Rows from block 5 of a small sound classifier, named by matrix and row number. Rows with one number belong to one channel. Each number is 128 + 32 x the weight over its row's rms, rounded and kept within 0 to 255. All counts start at 0. Numbers have three digits each.
After each channel's rows are labels from the 100 clips, of 14848, where the channel reaches its highest value: "strongest on" is what is common among them. Only what is clearly more common there than usual is listed. The data: synthesized solo parts of chorales (CocoChorales). In brackets: how many of the 100.
# convs0: expand pointwise conv (model.blocks.5.convs.0.weight, 384x96x1x1), inputs 0-95
# convs1: depthwise 3x3 conv (model.blocks.5.convs.1.weight, 384x1x3x3), a 3x3 kernel
# convs2: project pointwise conv (model.blocks.5.convs.2.weight, 96x384x1x1, transposed), outputs 0-95

convs0.131:114103172168089106055131129115137113167129110108075097115128190065135132202147173147110118079127135102084208150109105143143126089108106122120143149126135132120152156053136141106106149126145162125110147127085125099113064077173021145198159094108126107094142098125127130147119121106166124137
convs1.131:145132125177200165127124127
convs2.131:108090064129094085116114182160105126099150108131077149144185120085142122063185091095163174102177128112159079146117107169113151081134109145112181151136151155115178123099116150091115101138066163134104107138132141089130132183076139096105161139138159100121126217166125082091073120100144101152
strongest on: note F#4 (68); trombone (56); note F4 (39); note E4 (33)

convs0.2:153175122095115153105163157138132083110120126084142164113135122164149131086089192201144102109071137175099153160137159174129109112129115148096077122143135058124160127062092116092125101121161218181203116121146113169093122134111120148109120111131049082099156126192106130123125124159110112131
convs1.2:164213125129122118125111115
convs2.2:112133158200123178162124137105099135085142088130145101093111110119107121146148126140141200149154102147056173139148151153134101089072145073022140109156131119133122169137078113132165125130079119149124097164143121150103134117120120095108243104142169139158157185121082126091127087139127101125
strongest on: viola (51); violin (34); note F4 (28); note A4 (25)

convs0.12:137068101114165076064128078088155119158121135136112128178135113130092156178138146149111106116086115117121178148135081087095115074087171085102154149164142147119111111087074123072154088067122184148157149101107067093063072105092116148122152134130124120078171144112137146115141052129154126129
convs1.12:149172115138108166090077103
convs2.12:126135134113135090161128139118159084082110072124146138115188130124088100122067148133129113114096145097154163169032187195154104120167099125123096170108114171136146103093121134125174152135117040102141127142191100210102129066128169090073105130141153132132103139159154156146130159103109155118
strongest on: bassoon (61); note C4 (56); note A#3 (40); note G3 (31)

convs0.166:123137148067136123153131075164118103107143104051133159117164077189088146105144129109163153158095092151189149159115109141125095178165203115096150111181150114144115097086118153073152053091146151128120145168102097161098092142085121101141081129114144135152111156150132122096104105042108097161
convs1.166:097116139071109124112068106
convs2.166:033133139083130142149150150166088118148162078119106115083154101129139106149097119127137127091204110182130120188129076130139089142136094086112102105121125092168126091136086178065088114151112157123157088148139098116115116073109122098145173116127142178150114154170147154131077051165128093191
strongest on: cello (41); note C4 (33); note A3 (29)

convs0.17:115084103076127158131078101136159124148115124150172120125128184159136199145157131140082086170089037138182136105064136134115137101125136125085148126165211134064101139150157159076120147118065145092143138138079076110101088121140091144156113090117158080171141124147137151072125146098139120138
convs1.17:135167141066114076150141139
convs2.17:177170147061179112118108166130177091146151109162156038098118071123161057130159145166137105131113150072112127091136151100157065081154172124191151136085129147101123092133070106152181147131124143148172102118144156132158108146154132157097148142078154114137147137147145059109143170110158144151
strongest on: cello (71); note E3 (59); note B3 (35); instrument: tuba (29)

convs0.287:138082113141142133131140132066178197153130142163205115097093205136147164158079137131089115137125133093148098101061097138152162054113121180114102147116176210074147122142100115089092186106103128109140168122129092070127156148157142136157148092140156144144140134154110162120162122141083114097
convs1.287:105080122134152118095073088
convs2.287:095126123111148104174167170173137124085099109112124213175146175073152160114141101079156113128221098134087127124169119083108164116102133142076097170146152181198172112133147174120074115112116123103149149115071088117114148127116115124180159142102096136113139152093116195110126117169096153113
strongest on: clarinet (45); note G#4 (44); note G4 (41); note F4 (30)

convs0.106:143085118140147020052086114178223094111121177088123091134161109106124189131117177082146102102097119128126096117089120092128114095111157117139104128160173113109095108071150144068134117143088159097100191110101111120137101144140149147142105142148168150149136143145160142102135088135173095085
convs1.106:161134164139131121198168121
convs2.106:118124158201118107128132111032122136121101076114178148106089081188151095118193106146131160151131093105098134093125173097148135149094141187138089145125138100079135144119134117134108168089175109156110120141127101128141132176148119138127151135061129072137074180121149081166078205104098162143
strongest on: cello (89); note E3 (40); note A3 (38); note F3 (28)

convs0.334:122137153112145108153174105124078120105170152132144139131168132141097118159067119131143184114141116224077108143129100192129057153117113146097073071106119113162154170114142155168123131123152110066184108114128174142138120128173154154092124159148122169119097103123070147219132141166168121082
convs1.334:156151114107075089148167161
convs2.334:179155128150136181113129160143167188186109183179153101155146159102111170136117144113080087112076104148107136153107134072129181088079172123098120124124102131113127142135194137137125096114133084116118182174059078160132098161081129159157119126095168148170170073132119078123158115094075118144
strongest on: note A#3 (70); cello (65); note C4 (38); note B3 (26)

convs0.183:098107134162096108178137158098097111151165129105138128164165175176112149157052133180057148162136118151098115156161113170073128126071083084082124054109128154113150141132176123119109144108161142148127086190210127116096154168131126141130120152124114107107112162155058193130110111178130132129
convs1.183:113122129146214125102120106
convs2.183:105086058119129189171126118129184132131090208138139138199145123093107140207110118147121082193105166125118101137160106132074152082111072127109107155166089166145142146138097112163150099091110127088085105132132170117067126088118181127086076110159110151123147122114118117146110070114110157147
strongest on: bassoon (47); note A3 (40); viola (25)

convs0.102:057113152159133134120101098108067138148118120172167118100113134097200117118104120157057136117192105116141205111074177150176134096085114042118117099148114180158143104105150128126105173155158117115097122153147137129156162156131148045157130103140132111106117112120125084141085094127154170187
convs1.102:133205130167162149124131139
convs2.102:184096172143125136054110145127144105161100106158108171153116159129203114158151095099088159051116119147159127154097131135107155196125096162130164118151172159101161162097153127126060083130089139154148096090089078132127139140087124160158092152111134148095160118056121106062139138175150086131
strongest on: trumpet (100); note G5 (64); note G#5 (37); note F#5 (28)

convs0.271:149222169144144107147193178155140105114139186136144153038129127135170117091050104162112144091121108163109123131104145153147133119129129161101112133154166139170127150060147151096137130149162117148164115135105117150171152110250137116160096130129128155122100097077107082153109147158133109124
convs1.271:122089128095119128101202114
convs2.271:096110141161128112153101114186131068128156153149131135181163100131153165128146152180111118158101108129156156120067182166175110144162142210138138126137133117141107126118149090146081175101182094165110064149180117193069124113169114137142105137145115102133115104132247097107127093153122139134
strongest on: viola (68); note E4 (51)

convs0.264:110179085154165178081162102071145144151122167177143128117125152137153092148183141191078135109118138161091160130076139115151109094089137143132065162123111152091105104121098079108105131134179120159166154109121100123154173121142152120104117180203121151086133069137064146138135031126111129142
convs1.264:158204130135142089134149144
convs2.264:135117192131133129091141138109115118100137122112188085152104121100099156121086171123135133164074180120107129134106110173105070093133115090171101156179133162079134203118126075103124144111142130153172109174101147150065115149059119173137095077150107136100108103071228116095156134158146139136
strongest on: violin (87); note G5 (57); note F5 (54); note A5 (27)

convs0.361:139111086049115112150179110119106092104117068182161146136134119178125127116111102129124109145151014193148159161112169144159151213148186157108154121155154120197102066164126139129144119143098163119136119146133098127153098124115098098122060127127124164175098103147107107146123128159112166110
convs1.361:130119124161148149078071091
convs2.361:160145139164120110138118156184114152109123145111125178124127128062154092130131109068102141133174182124170139137155156112113216177155119083140144166131107175171122153108047107154160121177158087070062151140091148093193128121146126081114150122116069132090165142120115175153125142148091171115
strongest on: note F4 (43); viola (35); note A#4 (31); note G4 (27)

convs0.13:151149097145130210103118113171177105147107176145110125183142141126138193137141143185100097188041097194176141106126148097114151113105125166107101119167149111139104156142125133111129134118118146123138085129129122068131150117108090089133068165177118043129171124194174168148139124156132160122
convs1.13:093162133081174117157094146
convs2.13:159122116155130152120102058108163136136072151189120141135085175107138162111150137164110105163089108172170142073118147131114122110104124132136118127093212098157091129178083129163122174152115156183137051109140110126123102106132145118157101222162094158125139149165143193129161157150092080082
strongest on: note A#3 (35); note C#4 (35); clarinet (34); note B3 (31)

convs0.60:149103114133154104090088116194159113137136154187144171135152109145173174149102135144136132170083092183055102067108190132113130157071139120110100103081151120071126117130164124102114119131106136173116129147118098071077092168120096190139123130204108114186136092133153142086126070087143137116
convs1.60:141139105158202160111134102
convs2.60:154149157121190145141109169099136191165154163197117162084117094153155139176124120113149101159085151064143154134118122092112129145132097150142078181143094115107130157113107124134116137170148167139085169162070117120097129151110157165143107094078088198127076057137160143207145107089136105160
strongest on: cello (89); note A#3 (45); note G#3 (27); note F3 (26)

convs0.7:120161078171094080081100094118173177080144155133161108129158099133116175126141094148122102107109102110176141087048123102162126144158129109083091135117184121192093072084121172102144099184156127094099145140142179139121153150152134106185033146129105146153110165085153115100113112132090128125
convs1.7:100133112137126125187196130
convs2.7:114055138193106136102095136096110092086105148133112126167120068178119154138153117125093154141158153111102120092137189108157114136106169143148089118130160085131161163103154163148144191102159116053175149101160104096170129165110093125114174159109104023132166138160094122147179158148087125141
strongest on: violin (75); note A4 (70); note G4 (39); note B4 (29)

convs0.164:157146103097137167163111075084146110129101121186151106102112149161146075079195170112133219153126136106093133122146170142121132099081106132225137109098125218142186071190128087147105153138099103141147153117146121162178194147131144158121134107128102135083142132139116113150138135101123134130
convs1.164:117119080125152152084070144
convs2.164:156129169175119123196167122081134077102154078118165139126131094226161106089145134128107112119084100120153126152115139140163148186129206126137167096148107168122087152149170097115146108104103129147113126173156172152174206147152106126126142097107171099104101094152071135180161133131104187126
strongest on: horn (98); note A#4 (65); note A4 (37); note C5 (35)

convs0.104:109130182163180112113112132189175068159119134082122121172110118129180135110163112101103155176122132093109145122153089127115147089142158096174134179118157153129147133120082129156145129100141138149086074167051150152120132160059131152180159102123164105155139085104230149113105114098191150143
convs1.104:107105136143169139080070107
convs2.104:090150179184134105166077148099094122113112091100137074183111118124122122113143060162136141090127127073126134181106088064180135105158131111145179152128159141109135153115184124116131178105127128151128107132114163174136185147071114188137141117096166107118098183114112174067088101151145097058
strongest on: trumpet (43)

convs0.380:093116094075150139160133113165086117128113105141134127116121064172147131153161122129127084124129097173155048112109122153153118163110097115088102136149071103071084177139126161135203109143106098107180126121134051093148069124120085143104174138132123134223133099126136127068093111102129069133
convs1.380:173163175093097112108100116
convs2.380:113077113196127097110129115090146061122177125148114131158159125106159122144141125108133072136139140154096178113169128148103130139090134161194162192137083116115197091074090058107138172128102110142133103206180147145100140100091178112101085117144153093102130129160156137098129129199116150163
strongest on: viola (57); note D4 (48); note G4 (36)

convs0.353:123180200144163128112143188134114144117136163138116128143128096165129147157087079176124178154115148135137103111165145097158173188136118141081146110165076149157120114095128134179166105150165071174110102165147162086157143133153066132132126120109147189127015111114097094165101109173121119099
convs1.353:100091109148179154100135082
convs2.353:148139145143155162136134106046169080087138098172165130179148106203147093148124067148140097174108140101140106104119139106142166157112138152147147143077138155174077125161090093140159148169096140152156096109119122072153142147172102102073135113135104127129071116138192084216180125137125133095
strongest on: horn (90); note F#4 (46); note F4 (46); note E4 (41)

convs0.268:125147136127148096094114173100141119130152114120113178095076151128149177082073073083130074090160137131139172159071178154161103120150174130133111131093132109156136136097107120124107152161165203157117150188130140129076124172121188103039082095080092106180114129152137128128135134186146134168
convs1.268:149195145113095081129134148
convs2.268:111179167164145152150195140160165113150143102205077126148096119131111117170077113162117181093089115089143152118119092094115108144124128103132097122115146153207056198118094126131098071109114162099152069127163153101143152121155057131079149114099137118137191128119158078163122144105103127139
strongest on: clarinet (44); note B4 (32)

convs0.273:166101137078166109175108150161179126102135148168117192113098140189135151077104157100113200127058089165085093128122168173111172165099154136147170122123143115104119123156163102143132114094061129139159124178099100101136107173134127143122152099170062121170176158114167078115167176131142112104
convs1.273:128215154127132132110125104
convs2.273:141107147064179149125107140139142135103154079151119141168097120101104085188138154055146084137134079059183135095156139135143153135121098131125094074134117141165117117145068109156091183109103105125114105147095101148096115112117155169107144122116142094166098115151166222125138114195197084088
strongest on: cello (96); note A#3 (72); note G#3 (34); note F3 (28)

convs0.327:121168166082146131120176092148101132097064109127146129142124067099172109175169151118152124103125085104100161119154134136117087131167109133168112211134123083155145099102068129112091106113140109133135123073047095160137109112105113160157093140166081179107138088100146074115057056121134164128
convs1.327:148152157177179136119086106
convs2.327:104076105113126087075166180161158127164151151123142112127106083101169125115063107142134122184129143137112155099058149099137155162132121174131099141138060104105153145110167164172116136123160145016100082196102122141183140086131154109137169123120153137122162107144160137133121113148049097149
strongest on: clarinet (64); note G#4 (62)

convs0.120:115115096177113094148170145095056140136107138126160241150098105100130139103084125215097083101105117122129122139141118173088138127196114067103135108079116099143106169095126154119169135143156151179148090149170172133082154131155159123084131149153119145134130164095109117157161130184093099095
convs1.120:168162128128073113149177148
convs2.120:141169146149149189113154046093197099147090109166106139125124173227127136125118180137101143141050149183088138144082132075149137090115138132176089096120137101118127150167119126140101095106136177123162138162106072156138131157111106171134085152096096168175154122144144129112137071120144151157
strongest on: note F4 (45); violin (44); viola (35); note G4 (26)

convs0.188:154083079125196108110102138145150083167108133178164127125105072121178158187100147169119066113081119144153127136162144087110132107069150055075101105210134151087148135117106138073164099120117190147156108119150082118133090133131131161069148120121126129163164160153103137098118082155107106154
convs1.188:152115111181099104088136175
convs2.188:166182079163113106122118130048104095129139104101113176058058120102120108139109101153148132060148116117108160152103121130156162145179135118167125095062140122036158108160130149123109142163113183119078124149172180123057152121105070171142132173132137128153126110151125124124161104114131083096
strongest on: note D4 (32); trombone (29)

convs0.282:129178140162100145101171127174102122116133136136159135126160161115138124107138169177144125120106063171133117100140187124122160123168139070023086113160121122120139128059167188154086107134145088110140116100111152167187166137207088179144126146169131104119109170120097112166077140130130088090
convs1.282:093087082106118092114091103
convs2.282:168176150094174117165138171111153193170197138195110123106102108071083152143151129102127069132121110133152141104163147146141128139134140134206141103104155185065179083109107147119156108091126079130176141059129164172119114191132146188112139140105124165136126141118174128140105182137149134142
strongest on: clarinet (35); note D#4 (31)

convs0.149:090174089137097168141095111175118119167164115143176096110135133129142100166149071107140122212088116121163127139140147111139134145145102153092130144102103178090140129170180163167132129126106042132103123175097162116145156163130158156108104109117176111191094137127106149108029124067085117180
convs1.149:156112084111114134093193144
convs2.149:124152113118154140131191102208141101135108138127083087234177102133134172153076176137114079185131172084162126164164110095134151063143113170097167189175109116139154141156140132140116137112156152128149170106176103156096144112114137092147111087140140137190100139156127126064110109102130142112
strongest on: oboe (67); note G4 (30); note G#4 (30); note A4 (29)

convs0.105:096117129092172056113069113077111166128086096148074114156113108127081121107148091096139134102130123139181156131148113146106073172169121086132128131149105101151121066155095156101130055117143158059174104133103160144095155092095152089108136167147127155040087093114107174126116090137149176130
convs1.105:169097122153107107179092094
convs2.105:143166129134092110150120114085147084143143136133125107142136141073062116179106110118087208120139190111081153134086178112122119131128185090162138124090161046111173135152051137095163188067105107093117164119136138129118180137109152148146184144147139131089143090169135159081133106079137113149
strongest on: flute (32); note B4 (30); oboe (29)

convs0.265:103173103135122101110126171150127118165116107148124080103111074056145135137126113135190076108133112140179181194171136118128091140125136109096123172156118094182145110084100174072130123138149159145144103126121151184131089071141128073130110129112136161110108112068127113103022145140085147190
convs1.265:112128138093100060160157148
convs2.265:141144136075161137134093131140083132138109139122101135123010079067143134183136073140128106157137091141136148159129144154128106116099143155128092164145132151173111140071176135107066116140106083148107128131100152096056149125073117176087145176086110101121088150119131155135142080202179105148
strongest on: flute (54); note E5 (35); note D#5 (32)

convs0.29:190139185121130121131144133143186130071155170073137137067132138144093169051139156111166164076128107108150126146019072132154140126171155151131090123161161117129158123109146106119129119094144119048131170098117143177129140168180165124163115091146150140133130172114133105164151167090145095118
convs1.29:118114112102136106141213124
convs2.29:143081113119133122163072195111115095131170125118163153072162152081152171145108109120100129054190110139142128111113146177155144144147171157150091070160054158143139165165095168127100121087132083117164105152110186143134153098125124156147149105101112114118121129103167056116094155130119037136
strongest on: note D4 (52); cello (42); note C#4 (39); note E4 (29)

convs0.175:166033090107133125139103188079152156101177116127160164131137143115106151141102088092119091105153134119144094147093067133145146133133135146141194112099155160069091139171099119146148168117054145159146166129163107078085099127122167131090140132084108123139146173143166143108236150147114134108
convs1.175:098069077112139123146165139
convs2.175:081110120099077221088141136107091121107073141043174121140165139173132139142152151129124139166097183090114114102108039100151106144145167098106153146136121135150111135160136160104105176157115158137102121148063108069119151134090099166103160106130136131097118150113080060125170067108141122134
strongest on: bassoon (62); note C4 (58); note C#4 (55); instrument: viola (27)

convs0.109:117143155116164152160165133165106151193131138163131127150169128170172174177110127124140105202095129202150119145210162198096110156128113144126118148128133126161201114185131153131104141090146125164139100136167070159108126172099095148096101138138089150159101075167064133112093129170127169133
convs1.109:165193156132152156143132164
convs2.109:163067167167148154168100126160045156126082174105104102144128092132121129144129129166155160139128138186100161088187157095098134121100168183171114167116094103185133116120115119168144163164094076092127178197140157100114138145159093138075201166096118106120180161119121113152153117122105151131
strongest on: bassoon (52); note A3 (49); note G3 (39)

convs0.281:092067162091177082120116122096110126061113033132125119176107125103107051121109153119126179119183143094117149154166109134138142156149113140152177110148118147136138088107129086188080085114115141087122095131114160112125104088103102132155181114101097186077108150121153145176150093157120162062
convs1.281:116171136083084107111080116
convs2.281:084097142132139091137144142140185095131107099133132133178190071174165097158093114136095107174164102108113160146133184125074092077145070113153113177117133176187148083097104076114164127145155114097104129170132095145119144135113072083118123044100078120154113120134170145171127156132133190143
strongest on: clarinet (46); note D#4 (29); note E4 (25)

convs0.300:206124150144178085136168124128197122094127212118140136165108151175149192092052172119131157133087127121096083113106125115074163087121170151119075139135169127151144162117124116132096106078149152104157147112110122134119157146132142143161126106159102135134160136155130154141168149209128138036
convs1.300:144161151132132130188187142
convs2.300:147116137176111095118097112141142137153159070136112098126085129160135114191097092138062147089182089175130124124143169126164133105104079120113081112118076085122208146130115145156135162126214115073153100149125110152125120115123109142176115124089123086223083138103158152096085091103093099143
strongest on: bassoon (82); note G#3 (80); note A#3 (32)

convs0.213:131154103074100144180107144109176138121147123125090127071147140163076141052130090118154161145122107161125165134128139140155065160146115137138173118149146126167112096120145142103155126142138105093141118201134161165105111107166160062157048154082080101117110143100151102115083209134127136215
convs1.213:160207120134110116109127097
convs2.213:108195108059166109066137164117170119159150116136133116136121126105137124132129090185096190124111138113097083122108150149093142118123110118210215117093163156148154169094071109132172097070079107144210135094147155127099115126137124177091094141142120144132160160094151141084109163140082139133
strongest on: note F4 (64); clarinet (62); note G4 (28)

convs0.243:090072147128157104142144091131084099168096115178151140206156130156168158196066113144064086170112101165137090111146130149082159124143105108097147128104159136147123184153108149137094169127140130123148087125144084109118106152096060179143126163128155168175128147116143186154151103200122128071
convs1.243:130140136105088091104076080
convs2.243:119122110120106050117150149165122144163158076095093078104121067113149156112074113160173168129149092156096109144097142131194084119149132146147118126123123124172153123152123066138121157139207091142130114152101126174159202128127115143127083129182174142143094188143157119086073158176131096186
strongest on: clarinet (55); note D4 (42); bassoon (32); note B3 (25)

convs0.337:125104124059142140141154120131152129091127145187099165131125128141114086126187150146084178104084127116126099160150120131101106155124174186200143131105115118158077131165135121163091083099101146120140166041140082143118102123116074127086132168140095187083158172110093080165210141109126128089
convs1.337:089177111129157092151087153
convs2.337:159131100068147156098172144132097121132105129114182143181149120132142158082168097096118074151144173110127114121181109172155071157151122148137139116152070082120138102125165143129177123100103089115133121109109107119119073121055169179169125095153141141152104054123153054105151120072167113055
strongest on: trombone (48); note D4 (38); note E4 (33)

convs0.239:095174127067125171171117106145102077200129136154141105115098126168156130110156132149140136197105109158119182175140231158139086130124158167151123127124140127156167083143147115077074148131165163174117120175128130163160153128104126108132088117119171131115107111170075083130104139094094137209
convs1.239:159177162089107084126145150
convs2.239:162109178110097104096076114124125146199098106157060144163057101140176177175134168161080117128111110137152163138134169162130176131094129109163143120125105130077151115138143065178123112091105122166135099101129117111055144116094082133095064130075133113182140144120093120060133121115124122181
strongest on: trumpet (57); note A5 (54); note G5 (38); note A#5 (35)

convs0.99:165108147110185117099125141105144160105126151120120177101157094120117131145119136165148185099101117101092122092089113160168140174203111126162110170106094085103109074103122127086138081135144105126113139150128185143043107088153116172139108163178072210077076100143096102154156100156138125081
convs1.99:145105136157144068172111089
convs2.99:110118125108139099144099117096129107153120141114118200139167110071125178128099097125133186077139188173101177079117115140139106189124123136145110096084116078118105130111134153078089072086064140092176120088150168065096125087146152157093132151102104184092089091174167083102141099131164128123
strongest on: oboe (51); note C5 (32); note A#4 (31); note B4 (27)

convs0.355:106160168152133126153114169131056123126173135084091136100157120138163064121095138146186179132107169124053139160145168155119131154141157143148140080064133116146131134057132150132125107171199143141079119168132160125111100163146080156169109124057079166148102114137146149126141132125086048112
convs1.355:131122117091088084086096091
convs2.355:195119100110142147081122185129145106167132187164151100135092159095079141137110116130104114115143133107103143116117140050108142078109121112074101113134173139149120119146123122142110111112145178091142152110083100073183085120069194133051151067058120096095180158139109119098141175153127127167
strongest on: horn (32); note B4 (31); trombone (30)

convs0.158:133115095126118137143098142066107114163140117187171112113105187137151134154091139162131141148104124143066164123096161155133153124040099150109123076081115194077132113145166117125116149151080144123104136162124174047133133106187089141165111096091168147112111067145058179165115171103112119114
convs1.158:117098130107073073117087122
convs2.158:193143125152100131148115107136150156113120154114187152046134146094140146114105131133157172091146084150136133087158120074088065118122152204126063120087110123155160125192115133114107087128077175112147169078143198147126152070181145067176120096093138172146128124087124132124136159140129119119
strongest on: note F#4 (25)

convs0.365:135169140130133108085115104166176131087057093112110138129078043103117115104125144124124128108109202102176078132199110127127128113175088091158067172129098113135153137142067141135151079109110162146193137114124066139135129135051143135081168085122075130143171135093139108105125113135135092129
convs1.365:136133135188115078164153098
convs2.365:109107109138106107188186108147048123133191147125142098119154156174137119146071091136147158130157094128069118137141156119138129120080146101080128098121160066117136099153169087091151182175170156125076141123132119075159196141126115140108137119168134098124044122158146188061120137166108120111
strongest on: horn (46); note G#4 (33); note A#4 (31); note F#4 (27)

convs0.95:135115109100103152188113167107201148122109083140139154053080166091127153103095128086121121089147110092108099085113082149127106138167096057132160107114145170093113089134152169061079122132079125137133107153102137110091099081180172158124138128105062084120138147094127110124112183135116108200
convs1.95:094068123169133152154162146
convs2.95:141103096153092178134147124132072111182127194112115128131156134142126145140078168137147094126141156166101150099080118097215162099151131118136117142168087154133145117177104088136189197095143141167145143089116091085103160068067074146081139108146143124153142162135156083066162079110125099131
strongest on: viola (90); note E4 (79); note F4 (36); note F#4 (29)

convs0.49:045118151078193099152079120146088070124161091061125112181158133193121068120146125105121150156144131120172151181169106168154145142142139119142171117151120139160132083141131151164122093121147154148159101166119095168138121116028124131155140145088102115103086124114132157066117100094175140153
convs1.49:134103127176158133146197144
convs2.49:176125136169097084138119087176107131197131089209125112101112222126135114132136103107075122122125166107150130090136110129146111147127166081120164153174190121094154172178168125104098170182101129125138168141129146115089197191123081131111118121149123091087070157134089130142153118093118158126
strongest on: horn (57); note A4 (42); note G#4 (36); note B4 (28)

convs0.312:170117139125125133091126131151145089050175136037154134167167095098133150123134169142158133071094158152085184171134133166111132139144130141126132126155168092124145121073132155171120103106097209145108140101102182136096057123100092139124142128070114152141168134196141128092170122083164104088
convs1.312:080194101097146135146132118
convs2.312:134147129141112105092191093123088170123102101077170140142115130087136169129117175138131071091113157129119168089117122125098148087096064124000108111201144165164112150112139154095162110080142126130144138058142114148107087122155128119119143083134128155141099186134103163142143135113090121104
strongest on: note D4 (36); cello (34)

convs0.70:114139106095126157041134126102131136095103103186129118164118158134132082122133191108142144107162115127060129143134244092118126117085129116139128119048128108116120101107089084143034162132128145121134130125123106130197126143135104147089103089145069111112181147127147121091133104172152151076
convs1.70:142215140108111116124108123
convs2.70:160171106184179087093077052148152109169093133075157112093130091091147107076150121155181115162154134074124113114075103158133191154163113143164082100125139150181126103148112036145153148151136139133123107147152134134113117074135132126151077093163120148085102085133134093100155170079147120117
strongest on: oboe (64); note A#4 (42); note B4 (30); note C5 (30)

convs0.184:143157142133140144150155137121149139087140124143101183025094152114142100102133112131113136084133140188107088064048092148160107138144123171156070132099119122109052153107150128121132127190131115089141119098078123080121097105203107143094118158157087159131116062107128130182175144130147085130
convs1.184:111117116101103113130210145
convs2.184:068134071164122105137087109165110139121122128108112134085123117140126197158119153126103106084103163129177142119047097127171119188170112141179083081117173161154063121177156179143122130128130115110107125121093103113101170061162074114116117083118094132142078130084190153127133108094111067129
strongest on: viola (89); note E4 (79); note F#4 (27)

convs0.35:141098098118147145135155149031082099153138105128159137153104132108149133173128088102090106123134136175082235176146143145164132096142151087164209136092137144138136093137080094179134202117090176161079125154109148130160136161091124111109106125145125182103138103172151102151150121163142161110
convs1.35:098106166089124144069112158
convs2.35:111083211109104121101115103071138205079128092108187175124120107192157124098139157104142133097127152126143107141093172136069101080048144175122155122144098146128162173168123131088126161117147111082133125070109099104141105122137110097178123096116107155144168149089130138195109097173091117117
strongest on: oboe (44); trumpet (36); note D5 (36); note C5 (35)

convs0.27:080146100113187118044110103148184138149096124130092127126130074141109122120133105106097120100131155120163146124119071123151137118167120039122112203128141129199053110101061158108134085128133145147155120138114120138140085110085132133079122160141060156109108113052162107121100083156168128139
convs1.27:137108134143124112084198091
convs2.27:140191129120091144150168140112140108150055127100118119118054113124127192123198092104088145115115086103146066157089167129141167135134137122173181164106172136106133149164134107130130130172121091122112100171098122178168110148146150225130120148186135125135119093182111143083142152197145136091
strongest on: horn (37); note C#5 (27); trumpet (26)

convs0.185:161138091143089155063152176145161085127093132084132135141104168137133167094102184163132081107112115144134121122105129108098173142119117148072045093160186052094113191117126124105117104114122179080145079124118113109140128140167083140130125093153126062166190136158146167152142166140131104069
convs1.185:125125135160197170150150152
convs2.185:158178120155139136154130119143171100146140094204064084134117144147096142170139098082082156124105108117117126102171175088083114136073171121120122178100101092132170172190082090160108118179169175135098143157120122143134115231124101106099077131140086144121089155151164124146120171119140137159
strongest on: viola (68); note D4 (39); note B3 (35); note C4 (34)

convs0.313:152098059134158111112139139108051068172126126096157165111086139069161110148102085120125109098130139160104178123087106177203114129174131083146143096066103137099087126119142149189182145170107140118112096175106146085137126170111135143106119176175165150171110083100148148155140140141142073105
convs1.313:092090068156129173132127141
convs2.313:137138097130142194111086152140117103136084160137149109096107116106118127190171104146093097121154137123124203101107050088170133103136126072120104154137128150120122075143134217184100113187124131130119115101076151120117176168105132135100187140170183176183109092111137115132153132101140056113
strongest on: trumpet (73); note B4 (26); note E5 (25); note D5 (25)

convs0.237:094124175089118168141131155131065074061176107109149154171194097132150073136113168148096131130131081157099195171138104140171146135099150153116164093138137128145095126091127107218123105133150173125077106152142166097117107135099095072168061100130105128113129167108194103146130096102139130138
convs1.237:147118171082097077123143098
convs2.237:196098104135112195150120109136155166124115132184118107115154109122098183162138105135161101106129078139083112153157136031145122132090120185103119104147090116140126083110128134141113155145118144161128118117183090116110104095121182166119134156108174161142096175074103052038126085141136104078
strongest on: flute (59); note A#4 (47); note C5 (30)

convs0.26:090108148083126164139137125119166128151115122185119122133144173131173137201141150133105121161116108146069140163149132157110087080068077157156119190081122157141154134132082122110069191115128150162119127130110072114095063073125091145128147118093092110083166063141128176092096087151178156154
convs1.26:128223120133121127120125119
convs2.26:107156079126119113153184150144120158169162121071148075113156104082117129160077195114122138143185101091102154100088098128111175149185122120109139121163154098156116116165176085123124138151135089092159105164113096121062069112143163187126144080108132146096101169149150129144150054165101081175
strongest on: trombone (66); note F#4 (63); note F4 (44); instrument: oboe (28)